config = dict(
    arch='swin',
    model='masked image model',
    dataset='crops of objects in photos (Visual Genome)',
    train_examples=123503,
    image_size=48,
    crop_scale_min=0.5,
    horizontal_flip=True,
    method='simmim',
    mask_ratio=0.6,
    loss='l1',
    norm='rmsnorm',
    norm_position='post',
    activation='gelu',
    mlp_ratio=6,
    head_dim=32,
    fused_qkv=False,
    bias='none',
    qk_norm=False,
    parallel_block=False,
    inner_norm=False,
    drop_path=0.1,
    patch_size=[2, 2],
    depths=[2, 5, 2],
    widths=[96, 192, 384],
    init='lecun_normal',
    residual_init='none',
    optimizer='soap',
    beta2=0.99,
    lr=0.0027,
    beta1=0.9,
    shampoo_beta=0.99,
    eps=1e-08,
    precondition_frequency=16,
    max_precond_dim=1536,
    one_sided=False,
    adamw_lr_other_params=0.0026,
    magnitude_pruning=0.5,
    steps=10800,
    batch_size=256,
    epochs=22.4,
    lr_schedule='cosine',
    final_lr_fraction=0.05,
    warmup_steps=540,
    weight_decay=0.04,
    adamw_weight_decay_other_params=0.01,
)
Rows from block 6, named by matrix and row number. Rows with one number belong to one neuron. Each number is 128 + 24 x the weight over its row's rms, rounded and kept within 0 to 255. All counts start at 0. After the name is the row's rms in percent of the matrix's.
# fc1: MLP up (model.blocks.6.mlp.fc1.weight, 1152x192), inputs 0-95
# fc2: MLP down (model.blocks.6.mlp.fc2.weight, 192x1152, transposed), outputs 0-95
fc1.2 117 [ 94 152 131 133 128 128  63 128 123  74 128 120 154 103 128 128 128 135 128  93  91  83 183 128 128 138 128 127 128 128 128 128  86 129 128 164 145 128 155 128 128 128 115 128 124 128 180 128 127 174 107 188 117 128 128  95 101 159 108 128 128 128 112  77 128  85 153 128 143 128 180 139 122 207 141 128 128 128 128 113 111 123  87 107 172 120 128 153 122 128 148 128 176  93 128 108]
fc1.3 105 [128 128 128 165  87 128 123  85 128 128 128  95 155 159 128 108 128 128  87 128 128 135  85 128 128 176  83 128 110 122 128 166 108 133 128 128 128 143 128 128 128 128 128  90 128 146 128 128 128 128 128 135 128 128 105 106 128 128 128 128 128 128 128 128 139 128 112 128  83 128 128  90 124 122 169 128 128 128 174 128 109 128 128 128 128 102 104 128 109 144 122 128 128  99 128 128]
fc1.4 068 [128 128 128 128  80 128 184 185 128 128 128 128 178 152  76 161 128  47 128 165 128  84 182 128 128 147 128 128 128 128 128 128 128 141 108 128 128 128  93 128 173 128 128 128 128 128 128 128 181  87 128 140 128 128 189 128 128 128 177 178 168 128 128 128  93 128 128 128 128 128 128 178 128 128 140 128 128 128  70 128 198 128 128 128 128 128  86 128 157 128 128 128 128 128 116 101]
fc1.5 102 [130 148 128 108  90 128 193 103 128  94 128 159 115 128  83 161 128 128 128 128 179 128 114 128 116 123  92 128  92 131 104 128 128 128 173 128 128 128 128 210 158 128 128 146 128  90  96 128 132 128 128 102 138 128  97 193 128 128 128 128 128 128 128 128 133 175 128 128  89  92  89 143 128  74 113  88 128 114 128 128  87 109 160 175 141 128 128 100 128 128 160 128 128  62 149 121]
fc1.6 111 [128 100 128 128 128  94 146 172 128  60 113 177 128 151 147 128 139  75 128 156 120 128 128 128 114 128  87 128  55  94 136 128 128 144 128 129 157 128  99 187 163 128 128 128 103 149 120 110  95 135 128 128 128 128 128 137  91 128 128 104 144 128 128 128 128 140 110 128 152 128 121 107 164 128 128 128 128 128 128  90 193  98 128 128 177 116 128 128 110 128 133 111 119 108 163 128]
fc1.7 104 [128 168 128 175 128 128 138 158  68 128 156 115 128 128 128 111 153 128 108 111 128 122 128 141 128 194 128 106 131 128 101 128 127 128 128  86 131 176 127 128 107 128 156 126 128 193 128 138  88 171 128  94 106 148 128 138 184 128 102 128 128 166  98 128 128 177  90 162  99 154 128 153 122 163 128 128 128 128 128 128 128 128  75 128 173 128  57 169 119 111 112 101 128 107  99 128]
fc1.8 123 [114 176 157 154 128 149 118 128 128 115 128 124 128 175 156 128 128 151 169 152 128  81 154 118 158 128 102 128 128 128 134 151 128 128 145 128 128 133 145 164 129 112 128 128 137  94 128 128 128 172 159 128 128 128 206  81 165 128 113 128 128 128  96 128 128 150 128 128 168  70 128 138 128 150 128 147 128  99  85 107 113 128  70  98 163  71 128 137 119 127 128 141  72 151 128 128]
fc1.9 102 [128 107 168 128 128 128  93 128  85 128 128 128 128 128 128 100 144 100 116 128 106 128 128 142 128 128 128 128 120 134 128 157 128 106 128 110 173 128 117 128 128 128  94 142 169 144 128 195 128  69 198 155 128 152 128 144 128 128 121 150 128 128 128 128 128 150  96 128 126 128 142 128 128 164  95 128 128  81 138 128 187 146 128 150 128 156 128 134 152 128 128 148  83 128 136 128]
fc1.10 069 [108 128 144 128 186 128 142 128 128 128 127 128 128 128 157 128 143 123 165 157 128 128 147 128 151 128 128 128 128 128 103 128 128 128 128 128  80 128 128 128 128 100 140 151 128 128 128 173 128 132 128 128 140 128 155 128 153 128 128  95 128 113 128 178 128 127 165 128 128 128  95 128 128 128 128  69 128 128  87 160 128 128 128 103 130 128 128 128 153 128 128  90 104 183 138 128]
fc1.11 053 [ 78 128 128 128 128 128  71 161 128 128 128 128 128 128  77 171 128 195 128 128 128  90  88  87 128 128 126 165 103 128 128  72 128  74 163 121 128 161 128 128 128 128 109 106 128 128  91 128 128 128 163 128 128 128 150 128 128 220 128 128 128 128 154  81 128 128 128 128 128 127 128 128 128  86 201 128 128 128 128 128 128 144 128 128 128 136 128 158 128 128 133 128 128 128 142 128]
fc1.12 096 [128  80 128 199  97 105 128 128 128 128 128  77 128 147 128 147 128 128 128 140 128 105 128  84 128  86 128 128 128 128 128 105 128 150 128 132 160 177 128 128 128 128 128 165 126 106 152 128 128 200 128 115 128 128 128 177 131 171 145 128 154 128 121 128 128 147 130 153 128 128 128 128 128 128 128 128 112 109 162  89 152 122 143 128 165 156 114 128 166 128  92 128  50 124 141  94]
fc1.13 099 [128 128 128 128 128  51 128 116 128 128 128 128 167 128 162 128 163 128 128 128 154 128 128 128  86 128  88 124 148 124 128  65 162 128 128 128  79 128 128  62 128 130 128 128 128 128 143 128 126 166 165 117 128 136 100 167 128 128 194 126 167 186 161 109  76 114 128 128 147 128 128 131 128 124 128 128 128 128 128 128 128 127 128 128 128 103 163 128 101 128 121 120 128 128 180 128]
fc1.14 104 [128 128 114 148 128 108 127 128 128 198 128 127  96 128 128 108 120 128 108  73 128 134 125 128 128 128  11 128 128 125 108 168 128 128 136  94 118 128 128 134 139 141 128 178 128 128 129 134 165 128 128 128 128 164 122 128 128 162 128  72 108 128 128 128 128 139 109  98 102 128 128 128 178  79 128 182 128 128 128 105 147  94 128 151 156 128 128 128 128 128 128 128 157 128 128 128]
fc1.15 107 [116 159 179 107 157  76 129 128 128 123 112  85 128 138 188 141 160 145 128 128 119 128 128 128 159  97 183 100  65 128 159 159 169  97 140 107 128 128 169 106 121 128 112 103 104 159  84  68 111 118 132  89 128 124  72 143 116 139 141 104 151 128 128 128 147 128 101 116 121 152 128 157 175 128 128 128 130 128  91  99 120 113  62  77  99 132 130 100 110 140 128 132 118 115  83 128]
fc1.16 126 [ 88 128 128 113  89 128 168 128 128 157 107 128  92 101 128 103  92 128 128 128 140 152 128  73 163 156 128 128 155 146 106 128 133 128 153 141 124 145 128  95 128 128  73 128 143 141 143 165  97 128 152 161 135 128  98 177  71 116 105 141 146 128 128 150 108 123 127 122  59 128 132 104 128 128 128 187 128 105 128 173 128 162 103  87 119 135 128 104 128 128  53 128 128 128  89 128]
fc1.17 122 [128 113 128 128 128 122 149 112 170 101 128 102 128 128 140 121 157 151 119 128 128 128 128 158 112 128 128 127 140 128 128 104 106 128 128  75  68 128 165 125  81 128 128 178 128 128 168 128 128 163 163 133 128 128  80 122 171 142 128 128  60  80 128 128 128 177 104 128 128 128 139 128 128 128 128 128 144  91 128 128  62 107 128 104  97 142 128 128  63  90 129 172  92 150  96 149]
fc1.18 070 [112 128 128 128 128 155 197 117 128 128 107 124 119 128 128 160 111 128 128 128  94 141 163 128 160 169 128 128 128 128 128 127 128 103 128 128 128 128 128 128  81 128 126 128  85 128 128 128 128 128 128 140  85 106 128 128 128 128  80 107 128 207 128 128 128 221 128 155 128  85 128 128 128 128 128 128 128 128  77 128 128  74 127 128 128 138 128  77 130 128 132 223 128 128 128 128]
fc1.19 109 [128 205 106 158 128 184 128 128 128 128 128 128 128 111 115 150  94 128 128 128 128 118 106 140 150 128  75 128  84 128 106 128  80 128  80 135 128 128 124 175 161  94  92 160 117 143 128 130 128 161 171 128 109 136 128 166 135 168 128 128 169 134 128 125 154 100 128 115 140 171 128 155 144 128 146 128 110 157 130  89 140  87 128 141  96 126 128 169  90 128 128 128 148 128 157 128]
fc1.20 085 [151 128 133 128 128  74  54 128 128 110 128 128 128 175  79 121 152 136 148 128 128 128 165 128  72 128 128 122 128 128 128 128  97  96 128 167 175 171 128 128 128 128  98 111 146 128 128 129 128 128 143 128 128 128 128 128 138 128 110 144 104 128 107 113 128 128 128 128 143 161 158 128 128 189 128 128 181 128 128 128 128 128  98 128 115 174 128 185 128 128  99 128 155 128 128 128]
fc1.21 096 [128 116 128 140 128 164 165 128 128 119 128  86  90 193 128 107 128 128 128  92 163 119 128  99 128 108 122 128 128 155 107 128 128 112 123 160 177 161  88 128  72 128 128  96 128 128 128 128 169 130 147  78 116 128 114 128 128  97 128 128 128 128 128 119 109 128 128 128 128 112 128 173 159 132 111 114 101 128 128 128 128 128 128 128 128 140 115 100 110  91 128 180  74 128 128 191]
fc1.22 101 [175 128 128 128 150  88 159 128 188 128 115 128 147 164 128 149 107 128  79 128 137 128 128 144 105 128 174  93 187 103 160 128 128 123 128 128 101 128 153 161 128 119 128 109 128  94 173 143 128 141 128 163 151 128 113 179 161 139 130 178 122 169 128 128 128 128 128  70 128 128 167 156 128 113  80 128 128 128  93 100 128 128 128 115  71 117 128 162 116 117 128 130 104 128 128 128]
fc1.23 105 [128 128 101 128 166  93 164 145 164 162 102 131 120 183 128 128  84 128 128 128 174 118 128 114 124 156 188 128 116 128  93  67 128 119 172  88 166 128 163 109 165 108 128 128 129 128 128 128 105  93  69  94 128 145 157 128 128 128 128 128 101 128 128 128 128 128 128 136 140 156 128 155 185 106 128 128  79 161 128 128 128 111  88 128 165 128 131 128 115 128 100 128 103 128 128 128]
fc1.24 085 [135  96 128 128 128 128 188 108 146  27 128 164 128 163 121 128 128 153 113 134 128 150 128 166 140 123 128  81 128 128 128 157 128 140 126 123 134 115  79 148  92 128 128 137 128 184 109 128 128 184 147 153 128 138 128 151 143 163 128 149 128 128 128 128 137 128 128 128  89 125 128 128 128  88 128 158 128 167 138 128 128 128 142  49  81 135 124 128 128 128  65 128 116  69 128 111]
fc1.25 102 [128 116 128 145  94  95 128 164 155 118 128 128 128 105 140 174 128 128 128 128 128  88 154 128 128 128 161 128 128  66 139 103 119 128  82  90  93 171 128 115 128 128 178 139 179 164 123 107  93 128 128 128 157 112 101 165 160 128 161 128 165 126 123 128 128 154 109 101 138  88 128 128 128  87 128 128 130  49 127 128 107 194 128 128 128 109 187 128 124 128 187 161 104 128 154 128]
fc1.26 097 [128 128 128 128 128 128 103 160 173 128  90 149 128  65 204 128 128 138 128 128 128 128 143 128 128 138 146  80 128 105 128 100 128 132 128  96  72 126 128 123 128 164 128 128 128 128 128 158  99  77 128 152 176 128 128 128 115 160 128 101 128 128 165 128 129 128 157 139 128 128 128  74 153 128 128 178 128 128 128 128 128 123  75 113 127  89  71 128 128 128 128 128 128 128 139 128]
fc1.27 055 [156 128 128 128 128 128 128 128 128 116 128 128 128 128 164 128 128 128 163 128 168 128 128 128  73 128 128 128 128 128 188 128 128 128 128 153 128  85 128 128 128 128 128 128 108 128 128 204 128 128 128 128 128 128 175 128 159  51 109 128 128 128 128 128 128 128  98 128 128 128 128 128 128 143 128  83 128 128 128 128 128 171 128 128 128 128 128 128 128 128 128  70 128 128 128 128]
fc1.28 070 [176 128 136 128  61 128 128 128 120  78 128  80  71 128 136 128  64 128 128 128 164  69 128  73 128 128 128 128 128 155 128 128 142 128 128 123 116 184 128 128 128 128 128 128 128 128 128 128 128 128 128 105 128 135 140 128 128 128 128 128 128 128 142 128  93 138 128 125 128 121 128 171 169 128 128 103 128  82 128 105  98  98 128 128 129 173 194 148 201 128 140 128 128 110 128 128]
fc1.29 092 [128 128 128 122 128 128 128 128 128 128 128 144 107 143 105 136 144 128 122 156 128 128 106 128 118 116 128  71 128 128 171 128 128 128  98 128 116 154 143  61 128 114 164 128 128 128 128 129  71  95 128 128  45 177 128 128 128 128  86 128 128 104 128  88 128 157 154 128  79 128 128 128  69 128 128 128 128 165  93 128 128  59 128 128 128 128 128 128 128 128 128 156 107 128 128 120]
fc1.30 094 [148 128 128  95 128 109 128 104 112 128 128 128 128 127 124 178 128 138 128 173  92 128 128 100 128  99 163 164 115 128 128 142 128 184 128 230 128 110  91 172 128 128  96 206 128 128 128 170 128 128 128 140 128  69 128 132 133 128 128 102 128 135 159 157 160 128 128 128 128 110 128 128 128 128 128 128 128 128 128 128 128 138 128 128 157 128 128 128 128 128 128 128 175  65 128 128]
fc1.31 096 [ 90 128 128 128 128 113 128 128 128 128 128 128 128 128 128 128  81 144  78 128 128 104 154 147 128  84 128 128 128 128  94 128 128 125 128 111 116 128 128 128  62 100 161 161 173 157 155 128 134 128 102 128  92 128 116 128 128  67 128  83 138 128 128 128 128 128 128  92  97 128 128 121 187 128  58 128  91 159 161 131 128 147 139 150  87 128 161 128  68 128 148 128 168  92 118  99]
fc1.32 095 [128 156 128 128  88 128 128 128 128 124 128 146 125  94 143 136 128 128 122 162 166 128 128 128 128 128 128 128 140 128  84 128 106 128 128 128 136 128 119 128 128 128 106 128 128 128 128 128 128 146 128  79 117  79 128 128 128 140 145 162 182 107 118 128 171 128 136  93 128 128 128 135  96 128 128 132 128 128 107 128 190  77 128 128 119 128 185 128 128 139 188 106 128 128  95  76]
fc1.33 090 [141 143 165 159 168 135 148 128 128 128 128 128 128 138 128 161 128 109 128 196 185 122  98 128 128 126 176 128  90 175 148 128  81 128 243 149 128 128 140 128  90 128 135 128 123 128 128 128 128  72 128 128 134 128 128 128 128 128 128 128 126 147 142 128 170 133 171 105 128 184 128 128 134 144 167 104 128 121 128 169 128 107 128 125 128 128 119 149 128 128 128 169 122 150  63 100]
fc1.34 078 [ 74 128 128 128 128 128 128 128 128  98 128 128 119 128 128 128 175 115 128 121 128 128 128 188  92 179  99 128  81 128  82 128  84 128 174 128 212 116 134 128 158 182 128 128 128  94 128 111 128 157  46 147 128 128 128 100 128 184 128 128 128 149  90 128 128 128 128 160 128 128 128 128 128 165 128 128 128  85 128 128 128 128 172 121 128 128 128 128 128 128 128  45 128 112 128 128]
fc1.35 085 [147 128 128  78 154 128  84 128  88 128  91 168 128  74 128 128 130 128 128 128 128 125  74 128 128 172 128  95 128 128 128 147 128  96 108 128 128 128  86 114 128 128  84 128 128  78 128 128 128 100 145 128 149 103 128 128 128 171 116  50  94 128 121 128 136 128 128 106  82 128 145 155  72 128 128 141 151 128 128 128 128 124 132 128 128 164 128 145 128 128 128 149 128 128 128 128]
fc1.36 083 [128 149 128 140 129 128 128 128 128 139 154 128 118 128 128 128 128 128 128 145 120 128 128 128 192 128 197 210 122 128 128 128 108 128 120 156 189 128 128 128 128 128 128 163 128 209 128 128 128 199  99 149 142 128 128 128 116 150 163 128 115 140 135 128 128 128 128 119 153 162 176 128 186 191 136 161 118 128 128 146 150 128 128 128 173 134 128 128 135 128 176 104 102 128  69 128]
fc2.2 117 [128 128 130 149 128 128  75 128 115 154  92 169 128 128 128 128 128 128 105 117 188 163  90 128 128 128 157 103 106 148 155 128 155 166 128 148 166 128 121 128  92 149 128 128 128 128 109 122 128 128 128 166 128 128 128 129 138 157 128 128 128 128 118 128 128  67 126 182 128 128 128 182 114 128  97 113  90 128  68 128 139 128 128 145  67 134  81 156 179 128 128 153 128  78 138 128]
fc2.3 108 [130 128 176 102 144 128 137  68 128 165 122 128 177 172 128 128 110 119 128 110  82 128 121 188 128 128 128 121 142 141 128 133 128 128 128  96 180 157 152 128 111 128  92 128 109 142 168  91 128 135 152 130 128 169 128 128 112 128 128 153 211 128 128 128 138 207 128 142 128  76 157 128 131 128 128 159 128 128 128  64 128 128 128 146 128 128 128 119 128  77 128  97 128 128 164 182]
fc2.4 048 [128 128 128 208 205 128 128  70 128 111 128 157 128 128 209  66 128 128 128 128 128 128 128 128 128 128 158 128 128  67 128 128 128 128 161 152 128 128 128 128 128 128 128 128 128 128 128 128 128 159 128 128 128 128 128  87 128 146 138  76 128 128 128 128 184 128 128 124 141 128 128 128 128 128 110 128 128 128 168 128 128 128 128 128 103 150 173 128 128 128 128 128 128 128 128 180]
fc2.5 110 [128 128 128 112 128  98  90 100 128 128 128 128 150 161 128 128 128 128 179 128 121 128 128  92 110 129 132 145  53  99 173  90 150 128 106 128 128 140 120 133 128 128  80 115 128 128 128 162 174 128 128 137 114 168 189 128 167 144 133 128 128 128  96 128 105  91 126 102 128 158 146 128 139 158 128 128 122 128 105 128 157  98 128 128  98 131 128 154 160  71  81  99 175 158 153 161]
fc2.6 127 [105 121 128 128 128 128 128 128  87 128 101 183 128 144 128 128 156  76 177 128 129 100 170 145 128 112 128 128 128 122  94 143 166 173 128 166 114 128 110 125 128  98 202 128  71 128 115 116 128 128 128 141 136 128 128 159 165 128 128 128  79 162 143 170 128 102 123 143 135 128 101 128 144 151 107 109 212 186  87 144 128 148  87 128 143 138 104 128  94 160 128 125 156 128  95 134]
fc2.7 085 [128 154 128  80 128 128 143  86 165 128 128 134 128 128 115 128 128 128 155 189 128 128 128 128 128  86 166 154 128 128 128 128 128 128 141  98 128 128 134 128  82 152 121 128 127 112 111 128 128 161 101 128 142 128 159 114 128  88 128 128 128 124 120  96 165  95 128 107 128 128 128 128 156 128 128 128 142 151 128 109 128 128 128 128 128 131 202 159 159 128 128 164 128 169 128 128]
fc2.8 117 [108 117 157  82 128 151 151 128 146 128 128  97 139 128 128 118 128 224 128 128 128 128 130 127 186 128 128 162 128 128 128 128  81 128 128 128  86 128 128 168  90 128 128 128 128 128 128 128  87 129  89 174 128 173 128  85 138  88 128  75 138 175 191 128 156 155 176  79 128 166 128  86 128 128 128 158  76 144 105  93 128 141 175 115 164 128 172  95 120 154 128 128 148 123  89 159]
fc2.9 112 [ 94 128  86 127 133 162 152 128 128  91  99  95 128 170 128 171 128 128 128  92 158 128 183 128 140 148 128 128 128 105 128  88 128 118 128 128 128 128 159 164 128 128 162 117 147 154 128 104 128 154 138 128 164 128 120 128 141 165 128  95 128 128 100 131 121 128 153 100  99 163 128  97 128 128 128 168 128 147 128  79 110 128 104 128 128  80 128 128 140 128 128 128 161 128  77 128]
fc2.10 061 [128 128 128 128  95 128 160 181 128 138 128 128 154 128 128 128 128 128  70 128 128 128 128  87 128 128 128 153 128 128 128 128 128 128 128 125 128 128 141 148 128 128 128 128 128 128 169  63 131  88 143 128 128  79  81 128 128 104  94 128 128 131 128 111 152 148  74 124 128  91 151 128 128 128 128 179 146 128 157 100 161 128 128  72 128 128 128 128 114 128 128 128 128 128 128 134]
fc2.11 034 [128 128 128 126 128 128 128 128 138 128 128 128 128 128 200  55 128 174 128 128  82 172 128 128 128 128 128 128 164 128 128 128 128  61 113 128 182 128 128  67 142 141 121 128 128 128 128 128 128 108  46 185 104 128 128 128 128  35 128 140  67 128 128 128 128 135 128 128 128 128 128 130 128 128  15 128 128 128 128 128 128 128 128 128  89 128 128 128 128 128 126 128 100 128 128  88]
fc2.12 079 [137 166 128 113 128 128 128 103 119 195 118 128 137 136 128 102 128 128 128 128 128 156 128 128 128 167 128 128 124  99 126 116 128  73 176 128 101  48 128 128  77 131 107  70 128 128 111 128 141 128 128 128 128 128 132 128 128 128 128 128 128 160 128  81  67  85 128 128 185 108 128 134 128 128 128 123 128 109 128 128 122 134 170 128 128 128 129 135 106  74 128 128 146 128  81  86]
fc2.13 105 [142 166 116 128 128 143 150 167 143 120 128 155 128  88 128 128 128 128 122 128 128 164 105 106 128 128 128 142 111 128 128 128 140 162 128 128 128  93  73  89 175  68 107 115 128 128 103  92 171 147 118 128 128 128 102 143 165 179 128 128 128 128 117 189 107 127 138 128 182 128 128  88 111 153  81 128 128 124 128 128 171 128 114  94 128 151 128 128 128  91 128 145 128 107 118  98]
fc2.14 098 [128 128 159  86 128 128 147  95  77 128 151 128 128 128 180 128 128 136 128 194 151 128 128 166 128  88 128 128 128 128 212 135 107 128  87 128 113 136 128  88 121 128 128 128 181 146  37 128 104 128 128 130 109 128 110 177 128  95 171 124  98 149 106 128 128 128 115 102 128 155 166 128 129  83  99 128 128 101 109 128  74 128 143 128 116  91 178 128 128 146 128 153 128 190 146 128]
fc2.15 122 [128 128  72 128 128 121 155 167 128 155 128 128 128  92 128 128 128 161 128 128 177 128 132  92 113 175 102 117 128 128 128 128 152 128 128 110 128 165 114 128 112 128 114 153 161 138 128 101 103 128 128  97 107 128 128 128 173 101 179 111 128 122 173 128 110  95 122 161 128 128 128 116 102 128 128 138  67  83 147 143 128 134 128 128 166 113 128 134  99 128 128 128 128 128 128 128]
fc2.16 113 [128 170 154 117 100 128 128 142 128  67 128  99  93 123 118 128 128 171 144 128 128 159 109  56 169 110 120 128 128  87 128 128 157 109 128 166  93 128 128 167 128 189 128 149 179 181 173 158 128 132 153 152 145 134  99 128 102 159 128 128 186 112 128 131 118 106 136 129  94 128 168 128 143 183 128 137  97 128 128 150 127 128 181 128 134 128 128  92 128 171 128 128 128 137 134 163]
fc2.17 126 [128 100 128 161 116 119 128 150 128 120 128 128 110 128 128  91 128 128 128 144  93 124 128 128 128 128 128 159 120 120 161 128 128 187  83 154 128 148 128 144 128 128 148 128 128  82 128 128 128  82 142 128 123  69 166 154  55 109 128  82 152 136 128  92 128 128 128 128 128 128 159 169 128 128 126 176 128 198 193 161 151 128 128 134 162 148 140 128 147 171 123 128 128 134 123 128]
fc2.18 061 [128 193 128 150 128 104  97 167 128 109 132 151 128 128 128  51 129 108 128 128 128 113 118  84 121 128 128 128 128 128 128  92 128 174 128 128 128 128 128 128 128 175 128 128 136 128 128 128 128 161 128 128 128 128 128 128 179 128 153 128 187 128 128 183 128 128 163 128 128 158 128 207 149 128 128 123 128 128 109 128 139 128 158 103 128 128 128 153 128 105 128  75 128 128 128 128]
fc2.19 103 [128 128 128 157 128  69 101 128 128 184 149 128 138 166 128 128 128 128 128  75  98 128 128 146 128 128 148 128 128 128 128 113 128 128 128  95 128  90 104 128 131 135 121 120 145 128 137 128 112 211 141 190 128 128 104 173  41 128 132 129 128 128 134 172 122 128 128 128 128 128 171 143 128 128 128 128 128  79 141 128 128 128 142 128 128 128 128 128 128 128 128 128 170 128 128  67]
fc2.20 080 [124 129  81 128 128 227 142  94 128  88  92 128  96 128 128 128 128 128 128  98 128  77 115 128 217  92 128 101  99  77 128 109 128 126 128 125  77  99 128 128 128 141 128 179 112 128 128 128 128 128 128 128 124 128 116 125 128 150 128 152 178 128 128 107 107 129 128 128 182 100 128 128 128 128 103 128 128 114 128 157 115 128 128 117 128 128 105 128 128 154 128 119 128 128  71 128]
fc2.21 110 [107 118 184 128 128 128 128 119 117 103 106 128 128 118 128 215  68 146 133 128 128 116 128 170 128 117 128 186 157 128 142 128 165 102 163  98 145 155 138 122 128 147 128 128 128  98 128 128 110 140 110 128 128 105 184  71 128 152 108 170 130 122  90 128  91  90 128 128  94 128 156 128 111 128 128  96 128 141  97 138 128 144 186 112 128 100 128 128 150 128 128 128 128 128 128 128]
fc2.22 108 [108 128 128  87 150 134 128 130  78 108 128 128 116  82  45 147 128 128 113  86 128  82 158 128 156 182 128 133 128 107 128 128 205 128 128 162 145 128 128 128 128 112 170  93 153 128 108 128 104 177 138 128 150 167 128 162 124 128 176 113 178 128 128 146  65 128 150 128 128 131 153 147 128 155 174 148 128 128 128 164 128 138 127 122 128 158 183 128 128 129 128 128 128 128 128 140]
fc2.23 125 [128 128 128 140 128 115 140 165 111 158 128 114 129  89 128 156 130 153 128 128 128  98 145 170 128 128  74 134 124  70  73  97 128 147 128 128 128 138 151 128 128 152 128 128 128 128 128  91 104 123 156 128 144 106 159 154  90 122 128 128 106 128 128 128 128 167 124 115  85  75 128 118  83 169 107  55 128 128 122 128 157 128 128 128 117 154 114 128  74 105 128 115 125 115 111 128]
fc2.24 088 [128 128 128 128 110 128 128 128  96 128  72 128 128 119 128 128 125 128 128  84 128 112 164 128 128 128 128 128 143 192 164 116 102  99 138 128 128 128 110  94 128 145 128 128 128  93  48 128 110 128  96  76 128 128 128 128 128 128  98 128 139 146 128 128 128 128 112  95 128 110 128 128 128 153 128 183 116 127 128  99  95  96 128 128 128 128 128 110 156 128 128 203 128 128 128 128]
fc2.25 120 [113 107 153 128 128 128 146  89 147 175 160 128 145 173 120 128 165  87 152  70 125 147 102 125 128 148 128 128 183 128 128 128 129 114 128 128 128 150 128 128 112 128 109 172  98 128 139 128 105 138  96 128 116 180 128  67 128 128 131 128 109 154 178 157 133 128 144 128 128 128 156 150 128 166 128 146 128 179 128 128 128 100 128 128 139 121 128 128 128 128 126 126 128 115 128 215]
fc2.26 109 [128 128 128 131 132 128 128 128 128 160 148  78 128 128 141 128 128 128 128 128 128 132  89 128 128 128 161 128 123 128 128 128 142 128 128 128 192 163 148  88 128 128 103 128 128 128 123 128 128 155 128 106  90 128 150  91 128 128 128 177 160 128 128 128 128 100 128 121 170  74 104 128 128 128 173  85 128 137 128 128  75 128 145  84  76 119 138 128 183 128  71 128 128 128 128 120]
fc2.27 039 [128 128 111 128 128 128 128 128 113 128 180 128 128 155  52 128 128  92  92 128  89 128 128 128 128 128 128 128 128 128  72  74 128 128 109 128 128 128 128 128 128  91 144 128 128 128 108   9 128 126  65 128 128 128 128 128 128 128 128 128 128 198 128 128 128 128 128 128  71 115 128  92 128  99 128 128  89 128  84 128 177 128 128 119 142 128 128  81 128 128 128 128 128 128 128 128]
fc2.28 058 [107 128 109  60 128 188 128 128 128 122 128 128 128 128 128 128 128 128 128 128 128 136 142 128 132 128 128 128 128 128 155 128  75 111 128 128 128  89 128 128 128 128 128 128  60 128 128 128 128 128 177 128 128 128 128 128 128 128 159 145 128 128 108 128 128 128 128 128  78 128 128 128  89 128 124 128 128 128 128 128 102 128  79 128 128  98 109 128  48 128 109  92 128 128 128 113]
fc2.29 072 [150 128 156 128 100 129  71 128 172  93 128 122 170 154 128 124 128 106 163  61 128 131 128 128 128 172 128 128 128 128 128 133 127 133  97 128 137 128 128 174 128 128 128 126 128 128  97 128 128 178 128 128 128 128 128 128 128 106 128  90 128 128 179 149 128 125 132 128 128 128 128 128 175 128 144 128 128 128 128 128 128 147 128 186 128 128 128 175 128 128  90 128 128  92 128 100]
fc2.30 095 [163 128 148 166 128 103 128 128 128 104  92 117  84 128 182 128 128 191 112 193 128 141 121 128 128 128 178 132 125 101 128 165 110 128 128 128 128 127 106 128 128 115 128 128  65 123 131 128 128 134 145 128 128 138 109 142  73 138 128 128 128 102  72  69 128 128 128 153  96 128  84 128 175 116 128 128 166 128 128 198 111 128  53  94 128 128 128 128 128 128 128 156 128 128  49 128]
fc2.31 094 [162 128 128 164 128 128 153  84 178 194 128  76 128 161 120 116 143  80 128 128 128 164  86 106 109 128 121 140 128 128 128 128 172 128 128 160 128 128 128 155 175 128  71 128 128 128 128  85 156 120 128 113 128 128 128  61 128 128  76 165 114 137 132 164 128 128 128 128 169 128 128 128 128 128 150 128 128 204  86 128 129 128 129  75 144  85  95 154 114 138 118 111 155 128 105 137]
fc2.32 087 [149 128 160 113 128 153 128 128 128 128 139 128 128 188 102 103 128 128 167  91  85 128 198  80 165 128 170 128  89 128 128 128 166  64 172 128 128 117 128 147 159  83 128 128 128 128 159 141  80 128 128 128 155 128 128 178  88 144  75 128  90 143 128 109 128 128 128 128 128 164 128 162 168 168 128 128 128 128 124 152 119 137 128 137 128 128 128 128  63 128 128 138 197 128 128 128]
fc2.33 104 [128 128 128 128 141 128 120 109 160 166 112 136 128 106 106 117 185 128 137 128 128 177  63 128 128 128 128  87 128 104 185 177 128 107 215 128 155 128 145 155  78 110 128 128 128 115 128 145  95 164 150 160 139 128 109 120 128 129 120  82 176 128 128 128 128 128 128 153 166  94  81 130 136 165 128 128 128 106 103 128 128 133 128 165 110 128 146 168 128 139  96 128 183 128 128 128]
fc2.34 047 [128 128 111  68 128 128 128 128 128 168 117 128 128 151 128 128 128 128 128 128 128 131 128 124 128 128 113 128 128 128 148 128 230 128 128 128   6 128 104 128 128 128 128 128 128 128 191 128 128 106 199 128 128 128 128 184 128  91 128 128 193 128 128  59 140 128 128  97 128 128 128 111 131 128  96 128 128 128 128 128 128 128  94 128  71 128 128 128 134 128 128 162 128 128 128 128]
fc2.35 092 [128 153 128 144 140 108 162  97 128 213 159  97 128 128  90 109 128 132 114 128 111 128 128 160  88 180  72 128 124 177 128 128 128 128 128 128 128 128  84 128 158  91 128 128 122 140 124 125 128 128 128 128 128 128 117 128  91 154 128 162 160 128  94 126 128 149 128 128 101 128  86 176 128 110 128 138 115 128 140 166 141 147 128 128 124 128 128 128  88  65 177 128 128 118 128 128]
fc2.36 100 [ 95  79 128 128 128 112 128 161 128 128 128 142 160 106  97 128 102 128 129 128 190 140 101 128  76 159  90 113 128 100 120 128  87  75 152 128 124 128 128 128 124 128 141  79 133 128 128 175 128  83 154  96 128 128 186  87 199 128 128 176 128 143 142 149 128 128 128 132  77 128 114 120 125 128 128 137 163  99 146 128 146 101  99 157 101  89  89 128  64 128 128 128 128 152 128 128]